From a checkpoint of a small audio captioner: 7.84M parameters.
Rows from block 5 of the audio encoder of a small audio captioner, named by matrix and row number. Rows with one number belong to one neuron. Each number is 128 + 32 x the weight over its row's rms, rounded and kept within 0 to 255. All counts start at 0. Numbers have three digits each. After the name is the row's rms in percent of the matrix's.
Before each neuron's rows are labels from the 100 clips, of 14976, where the neuron reaches its highest value: "responds to" is what is common among them. Only what is clearly more common there than usual is listed. The data: single notes of musical instruments (NSynth). In brackets: how many of the 100.
# fc1: MLP up (encoder.blocks.5.mlp.fc1.weight, 1024x256), inputs 43-85
# fc2: MLP down (encoder.blocks.5.mlp.fc2.weight, 256x1024, transposed), outputs 43-85

responds to: pitch class C# (40); pitch class A# (25)
fc1.437 091:168136112122203138176143152186164150136160066171125129155110162130125156121108146124161180155217128088146142138127087140106068134
fc2.437 088:126197092112170127110125121097083144151149116160148148068177250148140154077142084119091078135065129123119093125155159107126171146

responds to: octave 5 (76); pitch class D# (75); note: D#5 (64); instrument family: brass (30)
fc1.551 104:175083141096175069100133118042116146158121113157147169148091165132168148112183126173112136120129124084164083132133126192161207138
fc2.551 104:160118110122118098073172123141110166158129082128130093191112107136132127160063145154156098103088161112097102087133138129150068129

responds to: vocal (36)
fc1.245 087:188118118107190109153161151145126090152130130151110145060093146140091099178123185079104173043102156168117132157187154128090138185
fc2.245 086:075120052173077181110159107131094164154159097128170135126116124195172143121135120163149101166197122110149153124185137160129156110

responds to: pitch class C (45); octave 5 (45); octave 4 (44); note: C5 (41)
fc1.329 086:158135060106154141116144153107127106106146084123101093148152071156102151098119219117115103157158033154113144148107114135117155029
fc2.329 089:152075151148094150130168129133160157137175126160125191151095166120101135059147137143143117165129140142126167148072193134150127170

responds to: pitch class C# (48); octave 4 (46); note: C#4 (32)
fc1.692 094:159106083140129058095194125139150138147101101105093152152109072089121160125150151133110147124087164103131134154121089141143112168
fc2.692 097:119145094072139198094167099139080117087144131131137139088099142153115139094107150109085119164151138112126141139148124102134099120

responds to: vocal (29); pitch class A# (25)
fc1.208 087:180139155144158125115081158073081128097177066153153156090168104153171159110161124127129170108090143085140116130165145122102150113
fc2.208 090:084136105135100090109123137118196157185109127142070099114052094169121081046113162162142140092140118177096177138125058141106211134

responds to: pitch class C# (46); note: C#5 (38); pitch class: F# (34); note: F#4 (33)
fc1.763 105:088119133177124087133158070134152040138147133093120072112126147152133148096128142142143124136179154110103115115138093133096104149
fc2.763 107:102162150098082128189105100062139099090137066100117154187142105079150118112201089075130149112139122089136120151107164106107142121

responds to: vocal (57)
fc1.477 108:120165126162153135140089122116110082147116169137170095164134171146203113086138175163118147138124188110120136144112097131141099108
fc2.477 110:117085135145137124141115129140119113160102097098064132120134182155107135099091111134108079059140163187118200156142072163124160108

responds to: octave 5 (70)
fc1.130 095:105133154131168117117111170063119148124092178130181102136133114125162135121193125127145107135118126070155092112186109172100138107
fc2.130 090:113170099109142113145120120139110033087148107106089136110129119123131115152138187136215104114118123130134100172139132119102083182

responds to: pitch class C (72); octave 6 (48); note: C6 (43); octave 5 (36)
fc1.149 099:144144157084116122130176176202128188187068125129092157130123084165172135122111151101145172101192123103110126062106158105148110131
fc2.149 093:133117126147103055161158115107115103158141153106137101134136173209138116087166144141126131119127025152089137119137105081124138155

responds to: pitch class C (54); organ (33); note: C4 (26)
fc1.7 097:125165122103183179136157150137097234107126110148129110104118099105189147141122131163102152127127130115101151155141159180176103130
fc2.7 089:121088114119095165109200128088148154153164130131116140155173122091144148140087076189109098088143192108180123151060180094153080102

responds to: pitch class C (78); octave 6 (74); note: C6 (68)
fc1.89 104:169128100083161154125109181067148171192102145176179168106137165182149101060072160118101182102156211110135100122101122080122139134
fc2.89 100:102097119135039156152108096150140095110120124083079165184152123120175145086129084114150064139128078116085125103184106129088120138

responds to: vocal (25)
fc1.325 093:114170125123119122078149142122117155155173080161135161119158120140099132138125164147109077112134137116155114112144082105139106119
fc2.325 087:169094139102155109147135094116104091136124123123136082101112146135129126120082112114108151178146165157159105128119099142192177114

responds to: octave 5 (44); mallet (32); pitch class C (27)
fc1.392 101:150147127168165098107109200125127133145181158150143158180176115139094147081127130153117139172081102096122132113074134089115159136
fc2.392 101:096075115065094106116107091137119115136122131116163189152106143177128101137127122139150143065167118162145133150142123185113151150

responds to: vocal (33); octave 7 (29)
fc1.13 105:095106138115115149099135113196126055112119147194128103176117057131142068174100092110173181135140115085163093159100140193104114218
fc2.13 107:120095137114168109132144189087148150195161108121192121112110191103115209138136170178145111091113099163161099140132100080101192145

responds to: pitch class C (29); octave 6 (28)
fc1.733 096:088098172146107196137183131113091089167105108109174160078114130154107170134067087132128137118106149102184143143130144094159130087
fc2.733 090:173135099122146124113100126100150110052137170157170092163119059153100134156167191120136133102164074110171095159129116136090105086

responds to: pitch class C (96); octave 7 (44); octave 6 (44); note: C7 (44)
fc1.627 097:135133062103126114100117126110072112154124101134142129146159073166120160091061135134135124100147138019181181154164074090105163152
fc2.627 090:134122169084113100117122161141102184102108112065161172161045157121193129124064101102071125070125120093107130144125135111121109095

responds to: pitch class C# (33)
fc1.14 091:082074164125113133187157181095132186141088150094110139120149117208194074135148144089116117120076144140124108138079119178147146148
fc2.14 094:186087110131101120114092107183132116116126082142187096098151101123107127116123131168094182091135120101078137113154108129153121099

responds to: pitch class C (44); octave 7 (31)
fc1.406 085:165065084158118137182181158099157118133074170104208119129134144092127147164094167044150156153148137068128181093185110091125114131
fc2.406 085:129137194110156054107115090204111152163102149087133133103113147069129056119095122187084115113121167139151117041162138113116174180

responds to: pitch class C# (36); pitch class: C (36); note: C5 (31); note: C#4 (27)
fc1.383 090:129077038129192125129098102118176131120102112104114127098119135118115113106087059120100066145158119152128159218145127121134124166
fc2.383 086:149116157125124108172111158132079164125155101077112128177127134127086154092133169118137187128114121072105041097070138101116109102

responds to: octave 5 (38); pitch class B (37); pitch class F# (26); note: B4 (25)
fc1.39 105:121141118181162113121194134144142114135192101155156153117148148128154135175101158109081107111143092136131160097126189114091112124
fc2.39 109:168086098160149159145121121145099127070140126097139160103164111144072131127171186127107149133161073135139101110120123174129154180

responds to: pitch class C# (78); octave 4 (67); note: C#4 (67)
fc1.387 095:174113120091178127092112084116169128183067132152079128145137072147105166074151072116141129140106090076109104132158128085154114161
fc2.387 100:128075114166147149119135128066125123227178123144121134135162135139098088178169149135132143139147159122092171101112165119108102107