{"dataset": "single notes of musical instruments (NSynth)", "time_shift_ms": 50, "encoder_norm": "layernorm", "decoder_width": 128, "decoder_layers": 12, "decoder_fused_qkv": false, "beta1": 0.9, "one_sided": false}
Rows from block 2 of the text decoder of a small audio captioner, named by matrix and row number. Rows with one number belong to one neuron. Each number is 500 + 40 x the weight over its row's rms, rounded and kept within 0 to 999. All counts start at 0. Numbers have three digits each.
After each neuron's rows are labels from the 100 texts, of 14976, where the neuron reaches its largest size: "tokens" is the input token at the peak. Only what is clearly more common there than usual is listed. The data: single notes of musical instruments (NSynth).
# gate: MLP gate (decoder.blocks.2.mlp.gate.weight, 336x128), inputs 0-42
# fc1: MLP up (decoder.blocks.2.mlp.fc1.weight, 336x128), inputs 0-42
# fc2: MLP down (decoder.blocks.2.mlp.fc2.weight, 128x336, transposed), outputs 0-42

gate.35:524519472480430499435495464547555482506549555433491490434464516500485554555523523562458524455472434514515479522413452477606484543
fc1.35:538488499573464544468519495441496491493559475544482492572547476449475568539512483471516518447438572483395538447512471554492448491
fc2.35:433515551485427491510463594525507517491565488493494511492506553417468509481487500519509559522509513523489518547504477512487528471
tokens: "o"

gate.150:486536457596483501540488497519485500544523498467548549438536559477499481536414492495523545502508525501553495523512488480487520529
fc1.150:523528486529469472499501494479555542538534491486460472502433524518469555516598528455492484535504549422513522503448467561485430454
fc2.150:476544495527533475420515420464535586534514500542490410459532544473458488562581468527496427529511517484579446477546499495469521505
tokens: "i"

gate.5:557485524463521450552477535522445534443474465465542525444510546467534557535506486467485403478482526500515479516454544511500477416
fc1.5:562438496541601504495490448466473462498526480562409561550570545537499513502464485444460474503513481506561508495461529556479479449
fc2.5:442503431452512469443428484459465433569452541503574466463530472519440480472478474464605518568507544490496480510505585544540530502
tokens: "l"; "g"

gate.46:473548481528559508467467510595515511525547528466526528477474505461461489451431531525543440561522470402544471476503544543482503515
fc1.46:548537492540495484458496469503448579522495416539528437465523553433464476434489463526540509535523488526399466568447538518531459471
fc2.46:470514542601490523462445415537512515506448522485476481488504489521576471519460477496483454496526521462539498491529545438523551539
tokens: "c"

gate.42:415413473519535541495456459523486574513550496471519582460467510499594481527532461513557510491539553495570511514509430495472604521
fc1.42:490471511481410489485541532473509544556510450414468572498477516506451495502497461485486464555473520473590468505458533524536492422
fc2.42:470481551521508490549512531490519453497518523501480526544475531476551476492480555485486455494544457541459468497513442496540469428
tokens: "k"; "v"

gate.325:505568552545478446482520523525471507471404543546436490498565486517481473500521487505511526529459481550523491559529486557523395452
fc1.325:499569394519508478473439560504489527551473494544477492497519450474445537477481376588511509489475522501530545461470450559527451509
fc2.325:501423425549544493467528539490484503514497509483466450538454412537472516545482480491548490452487500537460470481489501437542491506
tokens: "k"

gate.222:489532448557469573482439447480542476477526506493415461603518510449488461443439453546508509498514532527567461469535547516476523548
fc1.222:510634534487518591495562496403497490530472543564510451519519487539463506511503508448427516504488547485464507525481511473466482492
fc2.222:542378531516554474489536597492448523500513433479579515499530490522514572481436470511517519504473409465436482519513469464479518465
tokens: "t"

gate.170:567473503531536451475541482453501578530473477526451448555564486457537632539528516526501552452489473474536469461557516550490419467
fc1.170:453524482531476510518534534515477520539520486505471509594502513500440439447532528518493446522595507432540461500551570574484462490
fc2.170:509508506468531382386466510451498497418550476452486534461509522493495499472498455508459507490549489474555514445447480453548486525
tokens: "<end>"; "d"

gate.92:447522480465503421510485516487531444538440539510496572491513527506498464516503537495550456589531554463502497497565500525495553489
fc1.92:550540519490492523478517582436573495570467493511498469455431549480498501503438492517625560512468472508395563476465554499482435487
fc2.92:554437441548464509569480517583437513518510432455545579530483564484505484529540501465488563480508493527470530557531477519445488540
tokens: "n"

gate.16:476561548500446544532517514574472520511493545479410440488471462474452507503435380550557502483560534440447512393470494501533482544
fc1.16:508570459555449489549510492555474444539469454560551514459491511554504456446483535467496415570540468524558484542532437557454516540
fc2.16:450547551480568510551533492517490466512444544445433514513495422476473522495551503526538492518531443464453535447500405463461539498
tokens: "f"; "e"

gate.316:516492532482483552525527507525552504487463515558505587516446512541447527547427602528482476536568490501469554577535476495542458541
fc1.316:485462504458485409449481463551505522606503487512523485543490522408525468517527504499514493516524520511522480500516541482539564482
fc2.316:464538556485527615471506507553452469495441456491496527502472516437498537465492566515483523567461508537491489449502528502496429561
tokens: "n"

gate.301:553522508448492417515607522496486567423548504482443441489523498476523476488518491539541491435578523514509509601558519493535448551
fc1.301:426521445487477499491387462502433454574563466521493538513488467503542524501526432463473452444483476506507441545495505439456488482
fc2.301:444558472552509508509501564535485555559455518442514475548420551501513541503538524562529451453478416488548482436486490513517451523
tokens: "#"; "d"

gate.332:578462509486488527511528488413446436486535506533502496511461464502530550477454468453530485516503521585498559484502544529527458470
fc1.332:495486557423562543478509493511454535467452500451513498515496497536579482479513518452563492421485477542495478482501481524443502498
fc2.332:456551519475514534518509425493484505486506486458432502495471591482506468497539532526479451522506483518485478515568595528453531527
tokens: "a"; "o"; "b"

gate.138:559499505552530477544528479517438514437440500454525463491481444497490514518440594478536457492474430488538520449454494564433466553
fc1.138:543513557475471459571550528499445553521469565531497452480471427501459541448536542462587471510462436515496524438417545456458534539
fc2.138:559474490422478537456502563528554447485478574482530456523447460517510514493474540529470495493466465507521522536575471549510455505
tokens: "o"

gate.123:509517502489486511486544480506438440430502530540445527542518516518492505466510518359505525578528519500541475494559402565543474574
fc1.123:465536542533457503537471472493546506451490508537533486488417430451454509506536458498461492556482494509439512536489487530488444505
fc2.123:583499478529555477567494482557585470538574568518514514531432586435511495482522519476472503467526492517539533590453534536471470513
tokens: "2"; "7"; "3"; "r"

gate.220:474583451460564509505531582419452556521495428525440479460493546422446444503457570492462558469539513503499493485519526504438533533
fc1.220:533455501519471567564466515522494507510472536513532540582500451500518539511484473448534465487480454458549490458469546470499518418
fc2.220:479482562491469547541529534544439482573391571498458504531518445579453502448521486495517506524544505509479480476511499547504458521
tokens: "i"; "d"

gate.74:476496494527382504568477435531468552443456541440502554510479525534540503532494537501547506482464584495506415517501464493459546434
fc1.74:494512554466426548497534487532467496506501593402468555552446450492535441515622583532495498454482538480475477524504427446467506489
fc2.74:483487434556455443509552562537477533477460542417426514482510547529522544541540472507471493549550513527540520554461449474437565443
tokens: "k"; "h"

gate.233:505508546462528400546498516460510578552421524485468583478479565459476462490552516462500528511545510486520529520524532551476520538
fc1.233:546535447523517526506479445517485459453500506442496536511459482485454482518455543569490472451434507503432512503466492470445562478
fc2.233:540507561495511449536511583539520506526481505490462496545499507515575380556514572409466556478492461516551471542516470514492433546
tokens: "n"

gate.334:513476427522460404494477485499542491420444517468557452447506498519487547476525462482565513437473467498463558505507452498495505490
fc1.334:529510482498469491482480514497432481456458565468591447530464550416466570485558527459478549509498595473596504533504515455544554531
fc2.334:528471542562486508446568525450545505510497561533525539519590488416445567569530454527535528483516481448508517485549463498539485556
tokens: "1"

gate.239:462485468550474514507533533520511526478487513534444520458534462481455491520516524511495451448498481547434549534583441494487464526
fc1.239:511429551539452498522574548525397546491464508544501477542471498524516526554497578463432510479551481492505493494498450448428543481
fc2.239:517568510555515474511498499482479455445529502499568494456527477456484514539544450517529469608444497498498430493525555507482536464
tokens: "f"

gate.15:475515483571513556464433525468495547546497489461519436542519550519501513546475475527556464446516452471473488504501463498540532476
fc1.15:477525534517529438534511456503492478487476509511559521496570466490522531502479472508513519480595566396477496555483444436543526447
fc2.15:552454518512599559523445510514440545465515580534483519496529548474463497478561463490465505497488531524475514464497563513453473566
tokens: "#"; " "; "a"

gate.17:482463458485476531531535497539525483515471497496445496418491498486480546484521538446478595577549504534589518529462518471500448492
fc1.17:554562476540486490563537546495504436475557499484436581456552413475514506462437532512477544482475491514488471526533503481517449508
fc2.17:548509505541530491535425527481532513436495555528473514477485453553525468459498548505481511469494527519506468476530469462575561454
tokens: "n"; "<end>"; "i"

gate.307:511518419478535443467500527549542536490544558537513464510526490453510489518461570529457487493439560540468540557586487456563567603
fc1.307:447535497449559527546465488539385506482481463488543548498486418550489507552586450526519519552513436492472466432417509565476445440
fc2.307:544487475429489450577546487536470570483489475599481445518471500483577544586501477516435447509487571496448504519474513548524536536
tokens: "#"; "d"; "e"

gate.94:438505465546545518536595487549598483440490553501425529478526493552512486537446493518506550537530468436575517500498443536430499475
fc1.94:460521511504564481522482487439524491479508425477535546488521542513507487466578521484463541472542489484643590547484485536397441536
fc2.94:533560534498480471499454645507502464560476478508451521536482575554492564459538512507558530419467542513498559531544484464539441517
tokens: "f"

gate.184:485521476417523582571474534511509518533525513483465536482496515458524540532471456525500507476495499541523489523483494478462549489
fc1.184:390467580488500576475488467519444565516475503481513507488533462501470484528491484506567470460539440520520558466513462504505413483
fc2.184:518503461587511486447515446499515500514480459526443466472543555518441491516588471524538511537540471488457480523457536482508491544
tokens: "c"

gate.54:493508465482584499536500488570486552531503481493528495550504470512526565500465522570476530481542472436497451567455466495463510486
fc1.54:476537530453532457533490490522512514509518531598426487502512511483447491436609486447536510491434514453482545528487504517436519526
fc2.54:485513498494503522490514422443408455473486542444532495470510464512504414499564531555502539503526453462502482521429481477472463501
tokens: "#"; "t"; "<end>"; "e"

gate.148:472503508506545464494467566485504408477494509534559548573500566508477439507544561536514487437504511464519462490535518555583468530
fc1.148:437542582508476441504495415480596523538423429477482486494514477557508463494510536470456500453532509501504408463443552467598502520
fc2.148:529469499406443508450510592562559510461500550488531529492523531519493489462615429501536490471458526518407588523511563532457494531
tokens: "a"; "f"

gate.187:523488449514483501577536456508479476525538505436472440460508437484483500499525468559465495516545527540505435545485516506464513446
fc1.187:473475406530467520472479499543464492438483550426556542513483455499458560526482477529566504590517509631438471531578529481481518506
fc2.187:532460576471530463504571504454534587476438449508436527497514470453474558504535495523506457523572492478498469487496463493477456547
tokens: "1"

gate.59:458476428477569507505449508521520504445517563513499463524549540536448510509467435464409505471506497434499519470452559499466438548
fc1.59:523507553513538486452512585498518468515589537486529569477470470473514432500461517389508460451568427460516475575494521464474518497
fc2.59:512440485492548539517442550535454509516496484538414485568557534459425489480451498491581497519499467497521506515508471487495549526
tokens: " "

gate.309:567393507489545525555493563507470515519517504487467569518540491498560499528485491400459398528480516539512463538490472512498511484
fc1.309:577508496555573520625470530528493504604527517356475448489419552486521473520508523459508489484455487502524578532565506533487525460
fc2.309:475419437520497437516527482515470480462488493509563512488553543428565424492457502423452573522501505479533524538468500505546508543
tokens: "n"; "y"

gate.208:543445532472501512506483460476495536441535429488491495495439484517518461508547468462512420447478515512568479459542514598467553544
fc1.208:501536488512495455496502476492497535521434488583578543409439501553513531478487575505512491514449521485361488553468508383493484491
fc2.208:560535506467578460490543488488575497455548448510527469480489517531499459543476480496472516532503503521556566550529430510497514451
tokens: "t"; "a"

gate.229:451480465526562590481473489503533466468514494530497494477508468405462537474401476606467501461576501538498493530464479498522531535
fc1.229:545567487566526509440505459531540565504555432458511436526427530526547429416540530510520475490438491473482481447555483434507521486
fc2.229:551561507539501497532468441460524483482554496552452451457458502549491540543527551512513479457483479444421517481448505522483465453
tokens: "i"; "<end>"

gate.280:544499447533464473452592469568467447540529439453422565478477531544517491500576451415460463431544453483545533525482553470519526521
fc1.280:419578554549558424562454529437528468464477529528538497499516468461473569473443449536504509553463496506477495456509484467471499544
fc2.280:521496537494548449541485531484522449533504480583536537487421493507504515480475510533389466516479558514572572531488512520425457507
tokens: "n"

gate.259:559500472474511521466491468527501491473539486517495510459433519512516559435428453498476433541487612432480478565582507497498523557
fc1.259:544566510431498559432501480500511592459463442453536472518491426431535515450418531484496471490500505442458594522469491472456530530
fc2.259:482494444504528479615506503488509448443405502495477544562481550488515592532517570538418519515519551516519511483400486457551449456
tokens: "<end>"

gate.73:547503529533578508478526604509474527517535464523489470530485571564534526452578534532477523480528495483455446469585530510550478506
fc1.73:472506505548491510483481405467548414469483507493503510511525463494489543483485534529546547517514520476497444515499488466477438452
fc2.73:515506509547528499471475453495454571616423545550508519499511494501552544499523465481506444502427459492515529527552480475396507470
tokens: "a"

gate.37:523543452501519506541539546471555552527478546435509516520492506448490495501516525572513556493444537538558539541544523564535508525
fc1.37:524528534477534525496521483521528534431514498531481539498535483616608521470499518498483496460503533479562552490514572501422471467
fc2.37:500453512521450496563484518492499500510471512482471547554441500469459512584456464485498482538522450491493461503554471499426509557
tokens: "c"; "f"; "t"

gate.173:572472490518464508506496534494495482487436459475500474558507478500462474495476581374532554505558561459517535549509478543537567515
fc1.173:543470517434525459436472479522528483538490521591522565463500489533554499491455445599542516494509561587472544448537499495526458547
fc2.173:510505544446491548533561537488440540458469502517508511468501519408500453499499513502489449549469498538440479360518541462471479458
tokens: "t"; "6"; "g"

gate.163:518507475502538501484572530602468430520459529459570520417429494551517481488485493465494495500505509523442588484464503522521518408
fc1.163:559527608535479485510448519550440490436552528528438455482530568440445487487456464453505515528468492482571511530521514456517498529
fc2.163:521561422581513519435507501424439502572465573543537530498461446487576471495468481479494516469541496602462529525546463454513460526
tokens: "i"; "#"

gate.160:458557491577582500478642471495462529513447437458469510533507502510513522500549512455449492448478523487487543486517436524552467526
fc1.160:495466547494527494463508551494482465432515441522546508483452512479444543578516565539452522610523444459486524506497540520505484505
fc2.160:457493490512473487509471475490496525498530484542532510535467508523583416499429500467487530495498511491515469420478489480489482486
tokens: "n"; "y"; "r"

gate.262:481446466476570508450561555428429513502492538527515442525530520534548491526475483459448491472529497458489527540479448505437535540
fc1.262:496590483524533520484541452563495502527580438529482581536522468479511445483496454461506540494469504526509570453455522530522537407
fc2.262:497525479484481528537471501464489560475462606513527573527553454477507461537532495557497476440508486556504489540537517536448529504
tokens: "l"

gate.321:530530469533448520522506470549476510436504529546534520458598545512473559522452425457447459458517460543537472466457526424554505515
fc1.321:537542549414525500469476556498559588498506458505543487473440461499514553527525490548468527517500519446503449474473583504581543507
fc2.321:474499560529470555479562456472499495495527492479526443569557615505493522457456421571498512510507501499536549521485514543514508562
tokens: "i"

gate.232:421518561484545480474540486494473561474463472468478503442442539569455484524524508522504537491544488555529471520524475493504522421
fc1.232:452491440492556522479571470526519524435475498575480520507469541466516533523501499542544484488513447432556471496496458490564535509
fc2.232:415512525481433454495521481482549478497456566491517429441485457525487493397484490522551557514513489493401404418537472492510563535
tokens: "b"; " "

gate.115:518513466431420480548496540511501472500519499497465498448643520482539486516479508485550471488478446557475561502520496423611527427
fc1.115:505482520515460511538512428493518466519518480485524431480561467505487433525561489544488529506546515468405525567516566563568578490
fc2.115:502422540418469509460528558553563519495443515442491550526547517583469556561489479515550443434455545476534495524513539546526550440
tokens: "f"; "e"

gate.238:454439465465439511434475587547509475444490513509608485468504501465524463503442517501482513529515497497516607556583468453556519469
fc1.238:567483551540512471501532471471479490482480514579555502559519525545477503481504499420474436522484474417517431441513520481588432460
fc2.238:496517507488546531562550527436414565510543464496449509529479468539542492553523574485505512449503639495479513436494393476416473545
tokens: " "

gate.225:491459514524487493514483472514501505446414512471535419498507578502480555546459511503580529457477513507466516441511537474506526514
fc1.225:478550454537510504517499451456496459530485536575536613560531478479532528499531469443457477486456494513533454498469482446497502457
fc2.225:474506450454497546502506432497487518452534458517520486408481484507562451508573451522509574553450442536495506453575457499480462493
tokens: "l"

gate.95:522459502538497522561525445556598442509494514443455509549501463525513477527502470484453514508469465439478415519516559482516584503
fc1.95:540555535531463539506563470559492537468585480456515446461501509500532461506452533473571506479484562443529478466427526488518504493
fc2.95:410574460488515545515512447462538487540479561476477453558541486545483454473541480493517486496507455579485540443528516496459421565
tokens: "b"; "y"

gate.240:419506497546508501473442485621529536532523462505425511582513504504525511546514482476570493524494467456490511527539528494525466451
fc1.240:469529531456513495529538501546454524502493468493476499496522485471536520493479590527511491497554481468476496556457546551493484428
fc2.240:544508496563562478514488531512514477440479526471537498495476477551464530490448511493441484518501479494530541466519489499500529520
tokens: "2"; "a"

gate.252:478538483449422463554433457555522512505568447528488515518474461562461490458507507462452490524454492497529495511538559536474541524
fc1.252:521403476503500487582623497536520505445469478494494479419484511428500482471550492523574498498447508483502507511445517442482479498
fc2.252:522505463517526446480569420511553492420486503515453435500474506539507457538491503528583518533462427484513484514462500441560503462
tokens: "2"; "0"

gate.127:453503457509545566555445484437503501469544529519548495505516483579461539536496528559472538611483515521458483462440502492542503527
fc1.127:538504519507464561476547557436482433452496494471511472488490498468548475550492484491554518524445523511508502521486475490488578439
fc2.127:547405505485479534477517469537474422526536489459531437551504483540513550523540491475495546455504541439517442519514488503523458499
tokens: "l"

gate.304:503438515512502478459559493476559489495498515488476534513548457507501496546493500530458530497469515468535559450556524542497479530
fc1.304:589499509477494529491487483508511498560536567496532496545560457471488543581503412448540475470400480474576497513516494516481451510
fc2.304:527426514503499537507485506512442559533488483478466564442475579459527515537475534458474478506488527486514498521474536494401445529
tokens: "c"; "g"

gate.207:427512490504535559423442524465483517505433509506502424492532468581496430555590541510478529528491562506524447509480541496469508517
fc1.207:469555499552482485537460570498530478463456453407526522547499475520489521441549475450384451508481491563501536448454485481451495484
fc2.207:465546428492408473454527474510482489457526516543507555485509459499469495570511496505462476565540551506439501432429519495475517345
tokens: "#"; "<end>"

gate.295:438452517550516590537536566537562449483457513507542498445565532524516550535531485486487578534429543500466451609487554522432509464
fc1.295:516507481589523559505499577543507427532473495516482522539479511498475528485533469458533560522561584511534482541525440464409506502
fc2.295:454519566612501474459530534499531553507552534457507513527494532499451491449435496470481517494494532491507509499450491479515478418
tokens: "t"

gate.277:595560490508576466524476478517536424523523481520558480504489515499469499577464505449450518441508431496462541471476504497503546467
fc1.277:476453465479484504537470606521492451562512567586478509553538496503468476518535455479454467482523487486472445485450531488459480494
fc2.277:542535534474593491516512551460493493438447502479464504467531489394533506583473439506515545492534455446489508504526484557503452536
tokens: " "

gate.245:469552570462514504594483502601467491537451536496503508423482465534540473557483498525554450563485410502502497498427518508522465515
fc1.245:521467546546435487526598485537500496567501456520543479593442532455463537540478497566487498454524488548521500454482598495462517492
fc2.245:495529572527499569511513508480527511573499585473537507471535508507488549496435562459522460502471481544558497455558586481524510509
tokens: "o"

gate.23:485535441499529514435529498524524540483554551478537531534443438551551512486535444515481521479554409469444490475539450470489547535
fc1.23:481486530506537494495515473497540520545513570484544525504571511524425547565496564532562485513455529498562447518476499553471572451
fc2.23:538588561512508527429534514445455466493541440562517488488435527553563481498480425488470479501489479547461525545511488507445484525
tokens: "2"

gate.311:508476482491503461468560538519469430520508510508469498495496556462517472505562471524476479521479469535496505550516466470487455462
fc1.311:530452569491500519541589481507460453522451482459522512487519509498541573443482474534536560484470525457430534553535454527539543446
fc2.311:414517562538435516489477562484476491448546509499466535516469461474482390402463509507428489507517490533495520576477505580516530475
tokens: " "

gate.182:432491534570427497483515614476563554530486449570555445478529522474492583502538463488497561487522545453459514549493461547454494431
fc1.182:428554499472517441445506507535425503414521389469479472562418498484513507430474483474527455498558539499571511456476492436462418519
fc2.182:581478434515535466474520649469508531491536448509547530503488486517511516499519530553522540503454455540442498414459511469490526545
tokens: "1"

gate.183:453565492523509439564463549464462459515474469505480484452507509583487530444449451448483522483461503414505552554611505530515495551
fc1.183:517493474481460546477482459454498514450372475509521496551456522440453547512462541511510473523545471551523493481401526525520487443
fc2.183:446484470483483531464498449521528536572546473490455473598461458424497496507538477472481516517540492569560485470461451506455551479
tokens: "2"; "e"

gate.153:472486526497479534491555514508500467578490496447505501517480491483539521470542515490580508483453403510481510499487426461523443503
fc1.153:537515477561507556483527465481467440503517476477459480532526511483492566423488481514469472497528569531435414447477454556552482517
fc2.153:509468470448529521500486517450531530447493485494500409485535542529470461524537458516521480450539476488566563520526450506533500485
tokens: "o"

gate.151:456484463447514484485541536494495471523448482368532530519557521454522528458554481507501475531515452428529557466593524445458484465
fc1.151:506505499527578436567483462467460517492469523433523525451561507461520532503507509512499509500525476519537482560553567411451533444
fc2.151:533446473485462497469510455432563480462505524602463458481548525488500525449528458498434410581522497537477486505423461462505481485
tokens: "s"

gate.72:480541509465559467533415471539466563505488477506457546525515568526467531481512425462502548599503505502506455497514499504492563513
fc1.72:452604482544470538549428463584511487483481498496441500496569524471474555506520449429433489475493481493503548539420529548530569516
fc2.72:563508556565478492485379487487500557506598472493497444516489522459439487512460563481524537421532493514480558482469546497476525569
tokens: "s"

gate.69:450564491537507486543494477518425486512502420521429527513548484485449509537538513555547523520441467521520525491523504466467550444
fc1.69:550515519459489513561477484508508480546492568477449483480428578506501472403476544427507490529597480514560461470504450518590440524
fc2.69:464530543601505448470422470488500431506492477529526482512529462577507507475498513515424540460397544446494548440458495522453456540
tokens: " "; "b"

gate.253:498545511485442558529529541484514443501500497562442595534535508520520497474459502500482514479482517413453553436517469487440491529
fc1.253:507496590481549538513471460486444537430468478507454568531521483532437492460509481467486480550491469476447517492471543550503538520
fc2.253:490497560482453528526459478579493484477498540478542384540514420501497423519555475467492507465502484486552503576578559475546561430
tokens: "i"; "e"

gate.71:489527420520551512474475566475449473542530501541508519527548510591518489547504544469538468527507517475481467484533535470496483499
fc1.71:539520562501517524463563506447523489590534454523469568450478475522490495545489493495485468549508555462511492514494511458551505467
fc2.71:529517452460505513455455497444568491498496513397531493419442474490533501444460460534585490486452436514442493500479527455489538530
tokens: "t"

gate.0:448494546459514498537456545537502525516442538502475520500499504518474486419488496484450547491515509507574508491430554453486416544
fc1.0:509543522545483469482470490469545518420450528449446441538566456491528533516502510473454570477509487503572527429497466504382526512
fc2.0:509432480446530408558491549527547488504476548501529550458569490543555494513519516545486517473568503495443517424502530539490439474
tokens: "f"

gate.218:475435505464529522488500464525427540447495507398563539473526542496484421519486493482480562489547504483466481444576493560524456441
fc1.218:577507441530493489528501466543428419482548561433485490505546582516477446519565470555570528439611490561512489528475532455497511473
fc2.218:481457510524502490558528438489470593479502512513406441509570468542492500498467467471442483605468495478515480472511566600526523503
tokens: "e"; "s"

gate.171:548482468496482544473507475526526534455441510473468458535525540479530507548504475483489472555503482515470508584524469447501577444
fc1.171:508475504477605493510543519534418514511524518485484561477530450433499463530518483489553548468521467472476479481523480578584485487
fc2.171:535497451536436473494523449449527461471526554502612462448496483506540558466519550490507546508565542484570533489538472505529423531
tokens: "l"

gate.300:593471500432473444545435531482484544504543560496461452503539506525570487527469524495550515487451472561525556542565483433463502526
fc1.300:473477532524494480498503462509442507508530472508426508548536525597488435477494473466489528479484441494474554548479450522523482513
fc2.300:473516509521496510460485430501532592587529487482516420595512536528461498498518434504498420483526534477461482431443507487448531468
tokens: "i"; " "; "t"

gate.206:461487554526500551487466510604511527504541526434445435470499563542550456492474487462486544495501492507499483493483472543456470475
fc1.206:475580515450490524519597398461473478524452462515577437455490494461477557525469606600494533554481476580493497465454447499565513531
fc2.206:469508527434486416507475488483580504503486449573549474507453515435473517499513472572550481515444452494500483494509521527533464493
tokens: "e"

gate.186:431571427500483473463449554390457475468524529481550537565469481507421525462543486431520553500506528470457466524517484622505584551
fc1.186:502530477456527500454508482489535478500522484453557468512474489568481464518482500464537473553506487476463506490475488502482526497
fc2.186:457513438521511584558542485509514495484471440416557569411479466530470461523490515450522552556532528522558553498480533498516496519
tokens: "r"; "n"

gate.292:505502529476530518449438555530461504582496506443562499463493466562498529474433477502527514521431542543483567547496480560510549456
fc1.292:534468515526573452537582471486481545522461486480545441530515467481441491531458515473462473460539480522455469503527461522526460468
fc2.292:530488522464493571498501500457458451500532470500527562516510478534533480474525532456455570471383507441442472484479558508560506590
tokens: "l"; "v"

gate.161:510465429480532489473477543516429517545508570415504504443486421513513471579512473545476555497484515444515472512592508419548482494
fc1.161:546543505525502531445545459495497495455464526513512416489444485484405469449536487561511561510492451528443510482483500548483524529
fc2.161:461486511480506518565511577472483540581484475474458497470505525467522483571469533566530485522478472508585506493489589553482472548
tokens: "2"